A small CTC audio transcriber, trained from scratch.
Model: 12M parameters, log mel input, arch conformer, activation gelu.
Training: adamw at rate 0.0011, 4500 steps, batches of 64.
Data: trained on short read English sentences (LibriTTS-R), 26041 training examples, 11.1 epochs.
Rows from block 9, named by matrix and row number. Each number is 128 + 24 x the weight over the matrix's rms, rounded and kept within 0 to 255. All counts start at 0. Numbers have three digits each.
# fc2: second MLP down (model.blocks.9.mlp.fc2.weight, 256x512), inputs 256-511
fc2.38:144127130149124165131144137155104168105112110118108121145140115115133114112169115094135100155130108115108144166121124091135127170112155118111154140125078175134133078124127088091136148127099110146160114093120099108162147139165128159098101160148093144143132117134162153155098108131151109120138153117085143128104102180174167091155123075112112127146096084128109094141141128124138104139136147130142147104115128133123133117146118084121155109120109151124155113159165088129118110112145155113075120118111114119124204158120107164115136111121121131172117165123169073139115122134138144087130130069130180135137129160121082127148136171141133113115124108146131163127120166123144160118091149155118110116116176106085193098144126145101131144135122122100146143095144136145147126111133140
fc2.39:142102093058145113142153123129120100153151114127138146080156123139135120104162138152116133113112102122145136122126151148061110170074173136156124162117125156118117148122132166137150113132108107093129146120107128151106127167108111121143126163075107145132132158070176174081116129110127104142157135114184146112126108134105186093170169146110105143135120138092107140114146156133149101107167115125146076132160136136139149130109108153103125143094109145172106155121191068148153112117158109087128104130137111166101144136134133101167151105162125161126144145104116142116121105152123135151123174142091180166132102120109111142169181132156105141131137104102126093187119132113133155139182109184140173123136097092117137154137153148153186141145121131133169135168120169148123136143153128
fc2.40:112095172210163122172173130132206143118124139144103152105144181138134124114133161136155143139182161169159080131108150142157119147119142144112124143118128126122116140155128162136143160133150100084199157127104155136098143141127136148133196129174094146159151114148151093139126113140129078164145180159128145125112128145142163114134123121145172141161157151161114170113136129154105129115170091141186162154134176100174080094128176109133107115145116125139101078172136146144135132140175116160136165109174151121177146084131137152115106145172118147180143135167148134153136137097172136085142143144159148156172125167155116104156147161099152177155124203110125176139180122199173134144112119144111136151145171136133155153169121114135130141113145110151173112168109149140140131115123130
fc2.41:094108166106142157141131138122097131127124164104134083140129112139116136117175143120131131140170135114148084160121125117144109118130074120100132141144097144121166134096140111150098124128118127146117091128197170108157115145128133168172181133117096092081097091096106129126088142126140124152129109140142117132094133161123126158119170148134104085116139138149120128115115096151100131122132151140133144113160114127175086122167123133110106101089147106155166148167092135119125142159167148126140123121135124143129096109102135087138114110137117114134115072138132150124143133106093105148112132145153148115134145119144104117116134124116124159078091124079135114097142142138125122142105110132096090127130097154093125176116091141103071095110157129118132102130164132094137093075119139
fc2.42:103116109111110105143174133135142151134096125156160143116170091093091144127185168131124143132084122127121066119134104131123145085140172139116125097082095107150148127149115149081144161126112145130133140170131138122159116179110113114102144130161120098096123113117138097142155099115130134106064083158119136178164132121140104116128097136115117087146116121131102086152110133145163111132121109147124137124124097106168099134098109137164120104133143168157104106095132162113157141105131118131141159103127150137100097169110114085150118158129129131100165123100127134158119101099120114111119158151120170159121134127135105071141128106114144128135107109106114132100118120127135134142101086145133157150132109121141150114109131111159119175126156117117079154105171136157103178123101146
fc2.43:142127146107140096132139125091106094113140091160141167115112134149156161109114125124148134129109115178120167081169141114127156092104152127126135180163135094146113115141135096114166116113147108106121084107107128142133113147107079140150152119123144133181096119133091087089124182146084118104102124114163130057139116125120144113105128119133136117140109099173178124141132119110081138111121137079137155130092140138149145160157117136102148139129136058133140106137114083129113133166144156147146127119142114150129142130120140139130155122182072149152116127166138115098133121118119141102132127115097141132100151125159136097145113126127133132089153140079125156089125152129115159164142144134135161114128149131119122144126049110131151095119101130119106093120099179108128131125110124
fc2.44:115128100118142130158144113156157092147116078105142130174150107095098108177126147136153118179124105163115150142113093117137138140102101152124127101163136139155139150179159124131109112103173101155131165095182129117159142109134115131141172138139139112125108131114112100120106144114136122121152104111111100104133113112114129129139156099104159140144130119127079103113141134147080163126114104135154158126158113145084138098122095141149147137116159131143141115146149150106119151129168103138092096129109112117129094128128131113090061147158149154115122101127098180117129114113159123131185102151116101143126093162130111156109123128072141146144132149157154196153150106135132122158136116137113115104152114110131106126094097145147085114117136090109118128094132126133139173092129146
fc2.45:093093123140089106094129108129136130109084087127173110115144154147126116090121123083131113127125120117122094152145090156132122083122125157131134153151093132080151113179121176123110106130104127136108100155116114159121074181122108122160093150146152154139132117119150146100176161143142106104130112135157099098109104111135070139136135088109090102103142118147170117121147101105122161118118194154092117101133112105170082125101105159126143104142166113102167063118138136135131114105121128126116157153105169134109108141174090154159080140097115165128141136091139151101108130121157112104111128129152145142155121131124134119146117099097165101137152123140120122082117108110164116132123143116176133087159131116116120104096111151095096129103133094151101141113133115142109143122116138
fc2.46:099122087079114127139167145165157107167158130116175153117108139141104118112101075089120098117143105134136104138135130144183125136103161147107126119162163157119100129125147128155132105179126097155152140128074148126139129086112155107119120113157113125126125148096130167129142135115108094111094144133135165134127122133119180106106111113084096117168095130118153132164120165109157148111175116103102102148119161138124118146151126114128176151151089129160091108130108078128115137101099099145123108096116125120135126120121187157133121129135089133119135131193140093106131135146165156137149155112134153155143093122133095089094124100098133142103119159107125121163150110133173168135158133119102082113137124148111188141147163087151128113135120129125132135114126143083136141130165136
fc2.47:148165094127168135131115094101177177124117099116145110163119108094102119123171118110109089140129127090142153129104120135116140122093100099122073158155124131122166118134155086101124078164129082128146131133165151135134132164132130170127174145123122130129081129162153109102115107153068149096125144117155125094087098155107152102125123117148164123113134123117068113128081066115122112097131161131114161131133088093118139129165157121125114114074104122103139134089093143134128106154141114149107088151097120111132124135162129107126074118115093119134112142095178107133131103115125144119134152087121119138108125123113083144111117146159137128111075157123121100110133142174117147163144096124103151085089131134115122117111115106086117129118104115101163146137124156132120095103139143
fc2.48:101111157132111119126144127138122121092160097100143136108111140132160104102110085171121131110127126108120124158119129120114125141165120163110145115150148126145140152142079086133109154128144047131130126157113107139129150120126130125088132134145135213104151100101094107122120156126127108106122081144142147158163140116105142158141147171155125141138142111108131105149133149168123172123133153107116126130165116157126102124151121118140130122128137125167132073130134141131091112158139087121146136128119122115183124126120141165127133161133146110155116133162138165082133102157117152158140135128155100127114104178166151118086101157131091164107141141109133108110187121133121133165109167132157117142115136098135149150104152110163144103115126100139116111127138172130175139148143106
fc2.49:128092126161142161123144129097138140185123144110077134082114159149122117136117130108126154122143140140138109127175092094094107098099126139136095087082122156108083165100129121127098154153118140167137164171137091087124119132114098110112096132088102091125127146098130150154122129109120112079118115121128095115182125161123097097142157153151094085172118133160146121075182193135117095141136145136146134097125134167180145127091076135156164152113106127122099124140119128130082103123137092139125100114138127156128073128107142062094136168124161121099154103121143123135108138124118165173125129151181185130104134114144127137136104140127161066127146085134081143131097099102096156085142148081086129107163140101158141124164162125147120131112126130150142125130121092121117132135129109
fc2.50:122135140124197164104153124080141154147156178147120152100098123167112111119124146119129119178121129098105124139132098098149159141109150051104127114128095172111161138146156111133133110136129119121088114147114099139091138104154152150109135169127137118139148159116149160118172081120125134124107116096138154139110097121135145101180084131073118106112144123115131113135149135118090113124126137142128113137155150137108156141085089116129145146125108139101149147164137116122167127089130132146130123113094144132105137118094151130130150083170131115162127124088069129107106123145121150117104143133146139145157115102127118108143117094163127139143141114177108107128158130142137121143158179106132125096141134135135125143171109147130137136113134114113143140137119165125127126128118112
fc2.51:159113122100118120082127126069159136206121118085135091075128102125055124124110133097092128106062105098102106072146104115104099114102038108129135146097091109078171094107147135118087106181120119148116132115126156110191129116146138164131101143131098042149127105171089094097160132162171113087133119082108135096095150080184127101130132109130104124119145136119086072099053115088172083105159125170084144061147145106106134164105094120106108139098110060075052219143120136112172065103103059136078061117082067092131084075133112113139132091097153111062104119085123107114168093113079165140062089090131117108140090133094094107067055059172155082092109130160108118089063114157116140143133155069069108131157159063066157090116195081121133121072139108127102101180115131093058100185133089
fc2.52:106113155134157127135121151134129150099117118170126099123136115093118043103121103110134116132186088113094131123120122144177133154100110161130104139088125110100127104151144114162091124105160163141143120157144110135098136109116128179158212113097126173113132095157110103140136099123135109161110143121164178096084129149118126162150111136128127100129149120140110134124094139118138117116140177142156086141128140100132094127175103118124090146082133147127113103195115126129149115130137160120102061168141074152139120119097133129136152125162125156142129162201100156119150130151167102129111138145139133161189134137095117125102106147161163120097136118153110185116109153160141169116140150126120133119105143125094088144143169162181131119144157107109090180125142106120112120159146121
fc2.53:149133108118110151159093148177116102127094117160135144114119139110166131092135151145128185146114166155118142138101072126157112120127175066135130126096148136156116142133138162173126114178120092153141158126129070121139123143129174124131157164077104086157143144129120128156184119151139143160156133137118137115132123141152073146133140087114136147141180147180158144142156148093143106153114114125157076113169118143150124128112098168173144143133125166128135135116143120177154146139126133106138128131159124140090153113136103146158122092158137165144126144108086122117135133150138118166115163117124136130115130101139106117157101100119126121139166168120091146163143142125136160108120158119118148109137153108124159116152141170114148120122124133161133098107129149122147171102170124
fc2.54:097119127134133122148131138115120142101154091123149117131142114149133089141096150166130123156085085132082138109127156148130117148158168133174145161081131139117095131168123130131202131125155153114123125095096141113121115123138147107150169059158144097151140105174092158097159103112103157108133162118097148129106162121123102137097149154107116158121112165153153113111120120116109159149117140112167148154149141109098116134128110135134135108131127171161115100146126128137142105143127129147126095172165152086160100099142107147138119143129127161130126083129137101166156128095169130135099142134137163115110113119173102114131155151119099130155131097148135113147148120121141168131106161103185158122120143143140121118164105142124102107205133117102147112134117151127151118131086172
fc2.55:088141144144129127148141137126120173154118086088104087114152113156134130119125114148134140111086172124123081148106123179110100107145145154107075187167123109116118068145117123121145116127063093158157124143076097123097143106123190149167107161167160143160112149139133126132148129133136122183096120112139204101139110130092146146115097151088135133101094137113097132113114161124139154159083130136105108129126090145146119102130093133104128088149121136141148090105131152156129164109109110102118132116149127156143144113112170142109133128114162131129104151183147117145127130178113094112101153148146117148111120179158133136167109132168140162173122122084147164131122117148113161132113136127136158150135119122127143154128154144117129120124166187128154102137127137148123127117134119
fc2.56:138146092138127169068141138158102134084088145124128139102147143088165164113136120135149144126119148131151110178126130153135129173130155120126106130126139160142121137152149123097114109150112110104110063180126192129138153118137122136133162133114159140155149112109160177155128116111119115114131122117119119130144138114105108119149117100136137123132134157131159090112158085140113139128071115071134148111083135153152125127155121131132152133133107127155130145144090145133124137134156096108148127139162106127125114119128117091156146120147119115157102105118117130125131182115102153124104114177126131114110156136141133152128099127139132109148154123104124088111130139109157146142152112142121135095109124177121120134133092096125101139146123094115140160123144131143135167134137159
fc2.57:127136155129110074147140138173130156119144134125119081082134129112098103142129095152127128079143107137127137141140132163130110097163107157088116143118118137120147089107151142120103176180153190158118127143175141113119160156141146112085119077117125192121161103134166147115111138149163104083166134159051133153103120152130132155101135144123135142092125122089123149090157092117099169155105162122120161122120123139134124118127162118111113148146107144135141169111117196169137177140162135144129163147103141098115125095140147160138088110131121134171113145122114125140158110113125129126129127076134106118153128130157177096160073096167160080149083156106166152108096118142106092171132139115129107138137159092151172158142106087156150136091133045126115120155173161142123170161096148
fc2.58:149147133107100133124136126123114173150131107093132165094194137127106107132096155095123107120101104132134174112138151141175126142164139111107170154112127111116107175120145126163131091151150185108178160096119149107152181092117121109133131081117123127135149112109123123101097151126151131134096141132180123180131125100134122159131132202132126149167124127161102134126180080101148123032102123154090121122133136144117124142095146122116160118102140147121085097132150116146119108159137135157121107135126113094143152091143156165181154143163146095115107153114140136124139116106099151140143124144090109148127110149138133110104120137132092124113136110129144139150151110111116091111119186152111091108154109176161155109123150157142160173101169147108147116111124163100104104114123126
fc2.59:133095145130109114125123107100150133146174131111124176106116122157131119106129112135095141102131136129131132099133131145141130116130136098129113084163171138120092095143120111145145105131108101128125127140130142140152107126089114161117143164106098149162144093114114151143119178100129154124153142134137170102145120123107197125152130117103098165149140129133170176144163107120111115149102093118131059127111125145147137112143124129161130120136081126149171121157087126140160126119113134112123117164147125120101111128140131113144136125137157113110150145122123140102166153148085132141132141140142146112112090150122091137120085116118149119135120125111163122146146133131165163130098130121101149125131138104096138105125112112135127164113125159120110148113185143158145127149121123
fc2.60:114110152102116110106121112126109133157087146123093127122119084147131112122154073099133090132103113129140123118136120151125122181083125121127147144153164108129109151121161120134121138150119114105158136102116128158121125118158149141133104139134122150136137118161108143113114132117143130145139133169132151139117191157130161123144134107093104135094140131117128157100168093146148107137158134147153111107109171096176119143136156132139101153127154118135114145121156150164132110104102133135142159165166140113148155132150082129136086118142131178103164116137137141094113133090093144135156112120135121136159091125143121100103141177111122104170139127125133112092126134096117114119139110098083112114107135131142147154145138110153151114163173109103129142151117155142124118124147109
fc2.61:119137133144102091133152123128092164114137112139115142098115107121148164143122132125156135137128114122109091141139152134114154134097147125146163146138133148107149135086152122122144125104100114125124131129174155131145137107154076155125132110147094152092145123145129119128100124102108143133144110139068130131110113135097130158174122127187123131134116110137184162186086126096133133158128143124104136159147077156144143119131121170122152176141176116137131122142104164122131144082100095156111159183080168178117076160132153129109128148119132135130101096173120126117166096106091161134124131154098162092108129135130127149108133119131114146112115126128118117146144142091138139127115123147111099102113144139126111070094110119147146134134138145177180121083148103102188109150136127
fc2.62:148123118087114138108144128141134094126150123119099143142121096114131138109159152134131144145188177145169102098127098149147133127176126133115142092139135101135127089079130124128100143070099121090145120117124127079123116150135155155168146113114065123108153152149166121151098113077150146167106117130156099150129125113088133119105119131099103110090137129130114165174172139124124140149093105128139092112130114152114146188143164137175133092150120112133132115128131092119125160143159132134110115111134126132171113136139118119104163190135121146109095124141158142149127155129129152120130152085089067094110150148181068111120148112124146073100155106129104098129100182165128112096077133177140110102183097132128138134147111192111132137092141124142160130123126095117116112106127118
fc2.63:123124118160117154122142133083114142120099163118102123110110104135165122104113129130139141170160143127153158099143137160123138117166156141155137079142121123140136130129135114152132136122151132116171136141119136109125141136107163146129172147106093142161124121094125119117121108132129127119105112141113156121140113126152146129144142170130079151151147152138117168137121120142111144157140121121134128134118131141112154083123141109140153155081130132133132109146139125149144103081135123082123172156132123101145138155114147150191149119117129096164113174124108091112098140139139098115131149107134108184128122129159099157136113102147135154166113108138076132157144116175158139095115128153145134127132138100104118123144129182093121092156141105135083130150147140152187151113110118
fc2.64:115126123124114140120039130087104127147126195129094150072141155092135084112079135102120184154087127128108086126137129086120127088135109106137118126122080130138118149148083134162106120113123149082114115124179110112119079144155115079127099136120120112125111133103126064125135105131108131124115118137141129127128143122164094122125093127105139131150135134173110142075111119100132140154152106085142151126110136139108098111161130095150141115170133133128115170121112104097096171128111091138115124145120088155105156139149148174113117105149115139129133148088134153136153140119151095150133063159128124099115142165164141092094166137111118141080188127130096132114136113115111098096085106108120139152117122160092066133105141094134109108139119088121166119104112112103140117149126142
fc2.65:155142109079115120090120136067115105144130141125132140095125139106116094148066129093124144133134128108162114082132153112124078119111129169123136112158140169169175126112079109159123088130109118144176143117174148114136129153118118105100110120142128111072108153158154091124125128087095112108104141155129130115144152121101106099165088104127123111127100107125114108143156096132120151133120140134118119110116139088146097136168101121141138097135169113148117137127156133143120084128148114117125106154127093119150106098125129166102132117108127074118136113083090127095103119124134132124123112112141119134140111125122130138096138102110137118126139143150151104138104114136099137148099139134113127092128147158163149131123147139166113104123113074134062126134092110098114147137112202
fc2.66:127080144165126123124139125125139116153114163141159091132144095162146161059082074116120103133133183094106128120119174151142122133152186160130161158143118096159128157117121154151132133144145139115114101147113145143142166176136131111142130163119132113121121099168107174112136115139135113156116165099158169107115117111088126135132104114160182117129107119102094095205083129160131105112157128137157112179184162141133137147120171112131134130119098139149126112183151173204117148130140160126066143076135138108101142182111068161186138154086160129123123115138171077137132173150128163138127127120065125131187180139091099075164138096164140099130111083032148150097128160150154138091134121114120136145138134147172109151098116124097139127162117165144116116104126094123133109130143106
fc2.67:082165120149130114148105137107115162156082146106127124115130125099111131129114149155188134169137117123146103124161138111179127147123087114116160134147127167117132121130133153123126142106119125112123121169105124142107113124124101155114174145155149131089124130142107066132140111162103118154103129120164123135145128123117097154083136146133111117125169153146107155142140111100167108109154128102144117148107148147142133138177111146118127110155133160113164123142095173127103129096142119095165126140104095160157136129088179110164096126133134150116125143165081142113122154148140119139141152164132145138120152138110149113092130137153106104158103130132129146107104159134151093136154155141104144108129152172171119145169163162141158150082131132145144124169129133180133122155152129
fc2.68:131138148166100115167088123101121168140055105138127106111130147147146168148079136130133157115152119105097117118147188148110095102139150120144123149109119130109112136107118127111144097156115149165151135124121145128154184140090143190169147161120138103133160144131143144152096110068141118128137118168091115117134151110118104163124137148147132160104140119120096119117108106124129123109150140109140134106158126137137104135147114106110163147136131156127129152152101130104124182126159075100096093122159128115154130132087111136115097122137131120169141127132163152127112110160131119180136132140127096146094130161155137113097121135096092137090134145159147125149129142129125098117137130133165175151161165101111126123130110128184134143124115128096115157124157127119109087140125148
fc2.69:129150186128102075135086117126148135147137102122110116107104140163122128121106103154139124118128123104105078103134133114154138078160166155134117120096113116139132089149138157125145124125150119129153121118102146100124124133160121110111138153123119115098157147163124139125139126146120109070143126145104075111145085151101143145115098143155146118156135113167078156101100143134128119081134141134144142190142139114149126130119137092116132150104083129068154108168137120105117134132101136142160117147129140130114089145141140116143109097132135151147134126153130126131167081137137150112114157115135146159117094135136099122124134076158136109127116102114098119098114147142125120131113126122158113122136138130121086145099146120116125130147126119161122092171101120121105120133088118
fc2.70:137100142153132122099092140143134133136145130115110129114119155135107110119136154123141135130174094131129122096128167169108165091126110106124148105153129114101121097143087163118148101111140121165112106108151109147088102087084125165113152180121136166125106089086143113136124125070135130104133115133149124115149121124095188100173150118134158145116126098126109100126198108140141111143113141162149130140157193153152154124105151099120143126109135105130154111106137099106084119121144132101124124138183129127087136141142134157077126154130174124083086130168115146086155141135137116095119148134107157113126132132162155108125121135144119152119109091153126114125134132117131143109126061155134117160151078109119109128130140162156138129111152148138162136127145128135156112154154122
fc2.71:158122090103120092098152144131138170160115142107131145186171135144126117106176130092110106114115127104146145112132178125136099108120098140140109117106120103142138145091107152148127086127158167131113088114113111124104133136116140150143126134138143176093153149165164149138102149157143099117120167101100103116110126108110142108120112113136131127127095121087088124108142131110105119133157128143110140144122123122107112168147106136116164091129127094123105124113128096133094087127155101162115091117110144102154140089160109117109127118134118115131129163132137142133142121121069093139091138093170127091143083082119111124102143090120108148139104099151118125110082132131078122114136129095109126077095103124129114099132134086111102180076143119120153116138117132135130118116117116
fc2.72:156106114092075161075146120162121161130098158130143123137112146108085109147140118111158128141114163131106111110120161106160160104132154129121120093109136122129084131133091122137135148146160146111097112154134139124133125112119130139134137155114152125140112121147131099103111129128160092144115135167121141108126135090118090134132143083115108122145106132064042099135137149139183119119131117169127145109130120172116133115135176096168113115101132159127080125094144138127135105139124153108113111069135117141135116128068107135126151160147121183134107188158102096128134184100119124131109179121119160106140082141111089135161093130112127137118123119119136115108117160120092130147117106154140099129148063131131098102131133122149154093123146161141138126094135117133147152141101124
fc2.73:107126125115134128118149134174158125113066112099136161119122114109099093119120166080111066138175126124154145125166149156165175132129111174123129089112148153120145120148165140119131111106107166144125128098144135074095129110118114085119107118160158141154102118130129081140110110116115104093129174119143097141144136116149130133139099138143129124124136098107105102137130122152066137163109143137154156166114114121105107078125110099166122155071157098121120135126136157095130165116112148110104142148148118098105083147114133149130109124132118139166148089081140101120118149146110117102136117103131119122111134120112121119157147110111185124148121156148124161096120138115079139141128101110155123137154127109121081113135123090100099162090120110143153116079127122148105110117096180
fc2.74:132097137142102099141118145100118087177087140122150151104116118119116099153105126128111133114134118097153108159120121118138156120116123118110104133128151152128113142134123114104093109138143115099146147197138128178186110110132198083122097139137124109140130079136149132175157150134159108111153104140155104116110084148201084161154115125082071124149142117077129102128104101134112092084147137097124126088137106096135095141192174153090146080175149117135098158090119135128155115093094120095079119124149149175136105139149142140151117128128157142124170162139166138126104119142151114155133109122151176143142115104083154135100130106138136126132189130173078122145070137183125098117111091122101146134142143133113086138126147115164126132082082149102131181119137109137115143106069124
fc2.75:116156094132133134154135110132097120114149084112126123137146155075165122129091097129172103115102138158157121139127115106146127144135150106119133129118156142115119174118120113115101147095106126099094124152113106132096130084123104127151087114143096127128124143148157120168136080117070148116106139160138118110141124131127106113123117128111138129113156169150137124109154138080118142155115159121142149127118099145101132122092149152124151129126127157193103118140152107135105155124133110172125117163132145170110154125091141171126144120135113128110135116122142181121110111097130111125141073170121127090090171112134157125139137122106088151150155128072114143119132164151119097159130141172151113163163131135157133130124097141110116135169143177124152170115110093171145103146116125
fc2.76:141138133096075134108178094133118153094103130105163129147102111118150127097149114125130134112089103147107112093123122133078162106133106148116121115141142093171127112098165143140099148111175117194154116148062116158135158170165127115133102122093114157106104094143111156149122140144097134177163123079151166125135116115167119137138079122082096122142123107137071113148076176117111120129127106124136158169191115107080197143116124143139154150104115135121149135160173117159086145102153128127140115103092107183072150078100087124155095120133150133119145159149137104149117137131102160125134131168109115122141133105123094098122090094128108106119156104195104147106141106136112127124105174125084126159116110083143133153158169088088114142137104107097139169152132149120115113149066092
fc2.77:103144141141140132141182129141145127151179158139119112150124120152090115156121171145104080103123131136115124140120133152158148117124090120134090146111141125083160079167135123149099111138151140144091128102096134139122141078127121138133154094138121128146138090123155121135123088108138079107145092122084108133089126144113126170131096121162121105104125094112129109112155123106099115073110173162140116090136101135097151159122166169112150173137121160118126100115149131143088175124131116129108137136138097158158154123144117147134099132110148130135129084110136112147148055135074095110141096132102124140116114131148189087126122135127141094140155149125101126123121092107106129104127116156125128112129122175124105132116129139117140166081109138106147121130137077067121143105131124
fc2.78:178131131083118151149122140132103144135126123142132151131148101156126153118132170115139142115059115146160114154157115118083140096142103108148117126102143116150129064093139122153114097102094105104073125138064095130087121143168139116125106126120146130148148159095127142132134126094129135134138123115131142122164088102138092134170095156130100128103094145180111140108144120111151076104110129135097122102125128126139172127115113148148136126171162107162109130118086127117143123111101118171119128124102136149089116117157121131120159055114104118145098097130158123149098110158120134126112106124096092113145146115102150152112151127149146150141130129121104167119141105124142138106097156142129172132132152108152158108158107159139128135129115115132147102135126122103132094120153160
fc2.79:119175148117132151111149194140131132121110139142128143089113156102130149171128128104164166163104165139147167123125160119091151137169160159152154100187121126145113115091156095154170148098117151128123152153127134143129131132147119165143166134129092112088126169126150086124150108112133124102130098154146117124113110110104144182129146128100121138168154134075117118122146163116170125119127131110141122110120126159112143136093152126105106166123130095138162133150129119123194109136133098125104132104138142114108071108149091127121169180114128149130163108122112143132090170152142171123128132098143114121159133143108122128104168112081084144132083102139117111123102107095122133066161130140129134140123089164150141163125129117099158132133124143101128069164100133149170126102137133
fc2.80:113129111119108086118142095123126149088139124137144117111131153111115153097129084109138131138084113122159112171142149095166094118119095119143131102102163118145144123114114111161110145121145132125165117141125133100151124130144126145085108115108082122134158133121169151144164136153141155101113105141142133118110147099104097089106153121117128112113120090119146102144112101128136115101137163111091147153123146123099153109165103125115092109121128126119147134122119121127114112099139115195134113104150155108098128128128157107146141139105158139129122106165151079138115138133141081121148168073155128129132112081119115166117128129133126105146104144157130082075108111080088137093125116099108104107131110121117164140127119109152163133160152126100130123133152136119115087132098125
fc2.81:105135126152168106090148180142118140147120089135115128157175086143153108186132100107133166153113133137127125155126139147119133109143154112155134090085104133110138159132108085144122156132145098168063142113110164113131126122132136149133131127154168168104144143103131146134138158104162162147102160159109112128157116158133134146126161144139173154144118151133138136152133131134111154127112162101131136199117130104119166095073137132139143141139146147129153150112145146166101138175131134116160149156166145131120070122161101088114090156120107106110077149127133162097146107138143102113124106091195133149083120139157099151095104140127135138153150166129154129146117098133133140126117174107096129102134098132114122087112114137121124143102164107093144102134151155102126136138142073
fc2.82:203167135147108113130112155154137143149135151124113113128106115159140144131098144144104120104141168126137131156120126111095108119140070087157140116107108081116159120145106124136125114116135130130183135098161103111118120044102146113171191071092128120153170147108115078156113117140103127149133151162125155142145078130087115120130187164097147111115097131134132154114110133128120119150085114159125156160128060139123149073110152092134128123130142100120140144146123119092106137158117135140121149128073109127127114146090119126111153113128110087149132139138061149088173151105113117104147140140127152094091142099133142132149139116129137132139091135120100090129133122114157136123085103104127094134145120139116117079124089134118126133128126063186176114105162098134095116135113105
fc2.137:173092128124131150141132115126126147118155115109128081139120094105104108159102104127117093072130099129091166136136164114116116109142133137119129141145118129101134135145116144143105142147199139117138121148152109139163117106138131105120125142128116137130143101129104129118107115169104129101119147118104093121116145137180148092131119135120189129125138077155096121140139121156136142119090142149113104123103129089163121182139160141133091144148103191122104152144121148135112107105181148117114157123108140136152113107165136154132090122114142109160105163166159091139124159121126109177115100147114139140107163145122133117157093155119144154119120121108125112103095106134123109154136145127095139133133116141129120082115166098114109074137125126123140120123123127113134085148104159
fc2.138:113162127129076157140123137163125101146079100172153160176138100169118125118138147147148134108114106151117133102094114105099146136161117142124127073151144128142101136127128073132090076088101120074092146134103115175095146123133140120124088137096116086116157122126153118106198135123127108138089127101157131147119136101113147129147188138110120109106146139118155142089149147140151131147174092146135084141083123165147135135175119190145126114154143140123120110104129124103111141157081119092116093136120124141138146078116079117110123116129101104134128154134157163142132143109130117131134160134148142116150131126133093100111111140115149150087119119132115082154134156114138122188125127182141129121160141138143099109117128151145159146108119105124138180123114164133082166113139105
fc2.139:138094125156090104107078126113109118134121119108111094146126133124109116125171145138139134145114107159139157126154146130062118127093148155131088155173122157163079139138119093150080102115142124136130106181173158149112119157103095122120124149133125139086144126163121108168077139091140110147101132146115143086153119125086114169129126143155094112159163098128085147162141141139184142114162099173130132113128143148125088100151166127103085129121146155099119128145119138131155132158151121112127143094134103117169123147131113160123095117109155114162123148073157082123154082184108098137083122094139149166117107164108178134154135153122113128111122107142137160145128147073136138187117107148128115109160145129121135133141165093143114119106126116143096163110123127146128151133121099
fc2.140:151144132109095121131103115135085166128160120153150122119127146114118109113108153095143125127139106130119116108167141152150094120100117103125147137131150129136108145168104119148119135145146145116151107137109119132134127173137129160117108131099144123132121112067140138120104133130151145126134160119123116118132123126103063131115121103164144106132146148116088141135119154133098147116122127136097125106111129128115172103126119131107145110135154126115117129107127130120112115112174081124158154139096107145128120113142125088125133118125064154102104152097128122156131127136110123123162105136090128118113116110134113147140159094130102139120153128128128117106146106133124119168135121123111115099071072145108112124125149087152087122093120053152103123113127162093119125147106142
fc2.141:130107137141172122112123131132140153126182153144126102164137107138110163166150127097150143121116144098154153078103100158163093126104126135144127106149088080098118118112162168104133118126110129088148141119112142121129136109152106126125110081141162164205142114139109170110115155131131120089147156129102128137121108106095127131142078109130140116119130104121094139108108102108119125152124159096139139135123118128134130131153108104145108128105152081139136119135115135078097142150152157163100113128144118093162126144152113169124149083152140109128160151151133144147126148133144092118099159148162084113123113157160134115118116150087119143103120130113159131133168166157139100119114103139087126152106131121119113191096122146135129155119141113151160111074151118128127163140129147
fc2.142:142128122120156173124123086114156125134113095110117114111120130162125112086147117073111102077152151118133136165128159088160129104117121087107107107140144149147102133159109141114101159133068063116076126085085126104150143143116128165107105132120109106087091123157148059141148136117125104167107118056127151129102112112150124153125120096154131133115137158112146102100130115114145130142127128145127145095109157113134122101163110136096112108203151158140138103089142148135108115099120119097134117068134169126095114126133149104134141142130139156122133124138131091107133136133128133118126131081119171113129135131133124124116130130144157126099134139116118159104133135141114171101074072118089099141156133143072132171192119124126150098085128069154142135102116131123117146116170151
fc2.143:138128132110117150120092115156144119110137139120099117114094141128146151169121119181142080091135120143095118152102142101154155093110117173092144126104130126142163162109117132136137114131122149113128122129128127105148103147138104159125158129135138134122108083117150111146136163138119168097123133135096146122118135184203134105117133130116127095120113141143101139124127151100152169115143109116141094134133153154127164105136090144167139123160165171118138124100117157111107117114131096191132121127072137121160123111130148090096154142150166137124130132091085090159104142152109122072156131121176136116092105106134158126127104150150125126106138156129133130112102104115121148120118126139136068125165121136130136110114110111159137141114091089143116148119113121125121115118119141
fc2.144:081110103122160129115117157119132124099108119131174116118083157130134093131119144112137136130114152134098137140155135137139134114112126141083108110160148139128117187120152121127067115118115098168118136143137164108117137121135112120084167123143191093115109110111170146136130145111163104115139158124140075131150083100159127081137075119169136112126120116163161130131124079105166132124140147124107093110124160095098160110193105135100107121106079129116125139130170089152120108155101112149128096151120136123106128136136161120176151127127159161115121142077147130093124120155145119116104137177113115096104110137097161115129103094121166170156135121175103146148143169111139136172104127151147135142109111145139113096103131086131136074146117095112161110069124111145135158101156158
fc2.145:141113107090182104142143140125120160126125152124125141137157118137121158139108146140086127127183118139110130072153137109164075124158168150128096159138091144125183117112164132146124111102122128141134167103108110146113147101136108129122108083123130120109157159165145142169099123135119117134110151129141124106108104128136125115140131110106148141116103130144156156155123098123165130127133128131114091154080122166156141115079160071110145132129127106123116150116125087074134136149124132129137134112132144113122135126140125113127152128143113158184100107083084143114141126111138144136090137166107117138110145099154141120146137114116176133140114139178188133116168090099158159126120184133136113120126121121110124098116099144107141141133106091129163159116127140154143119101136137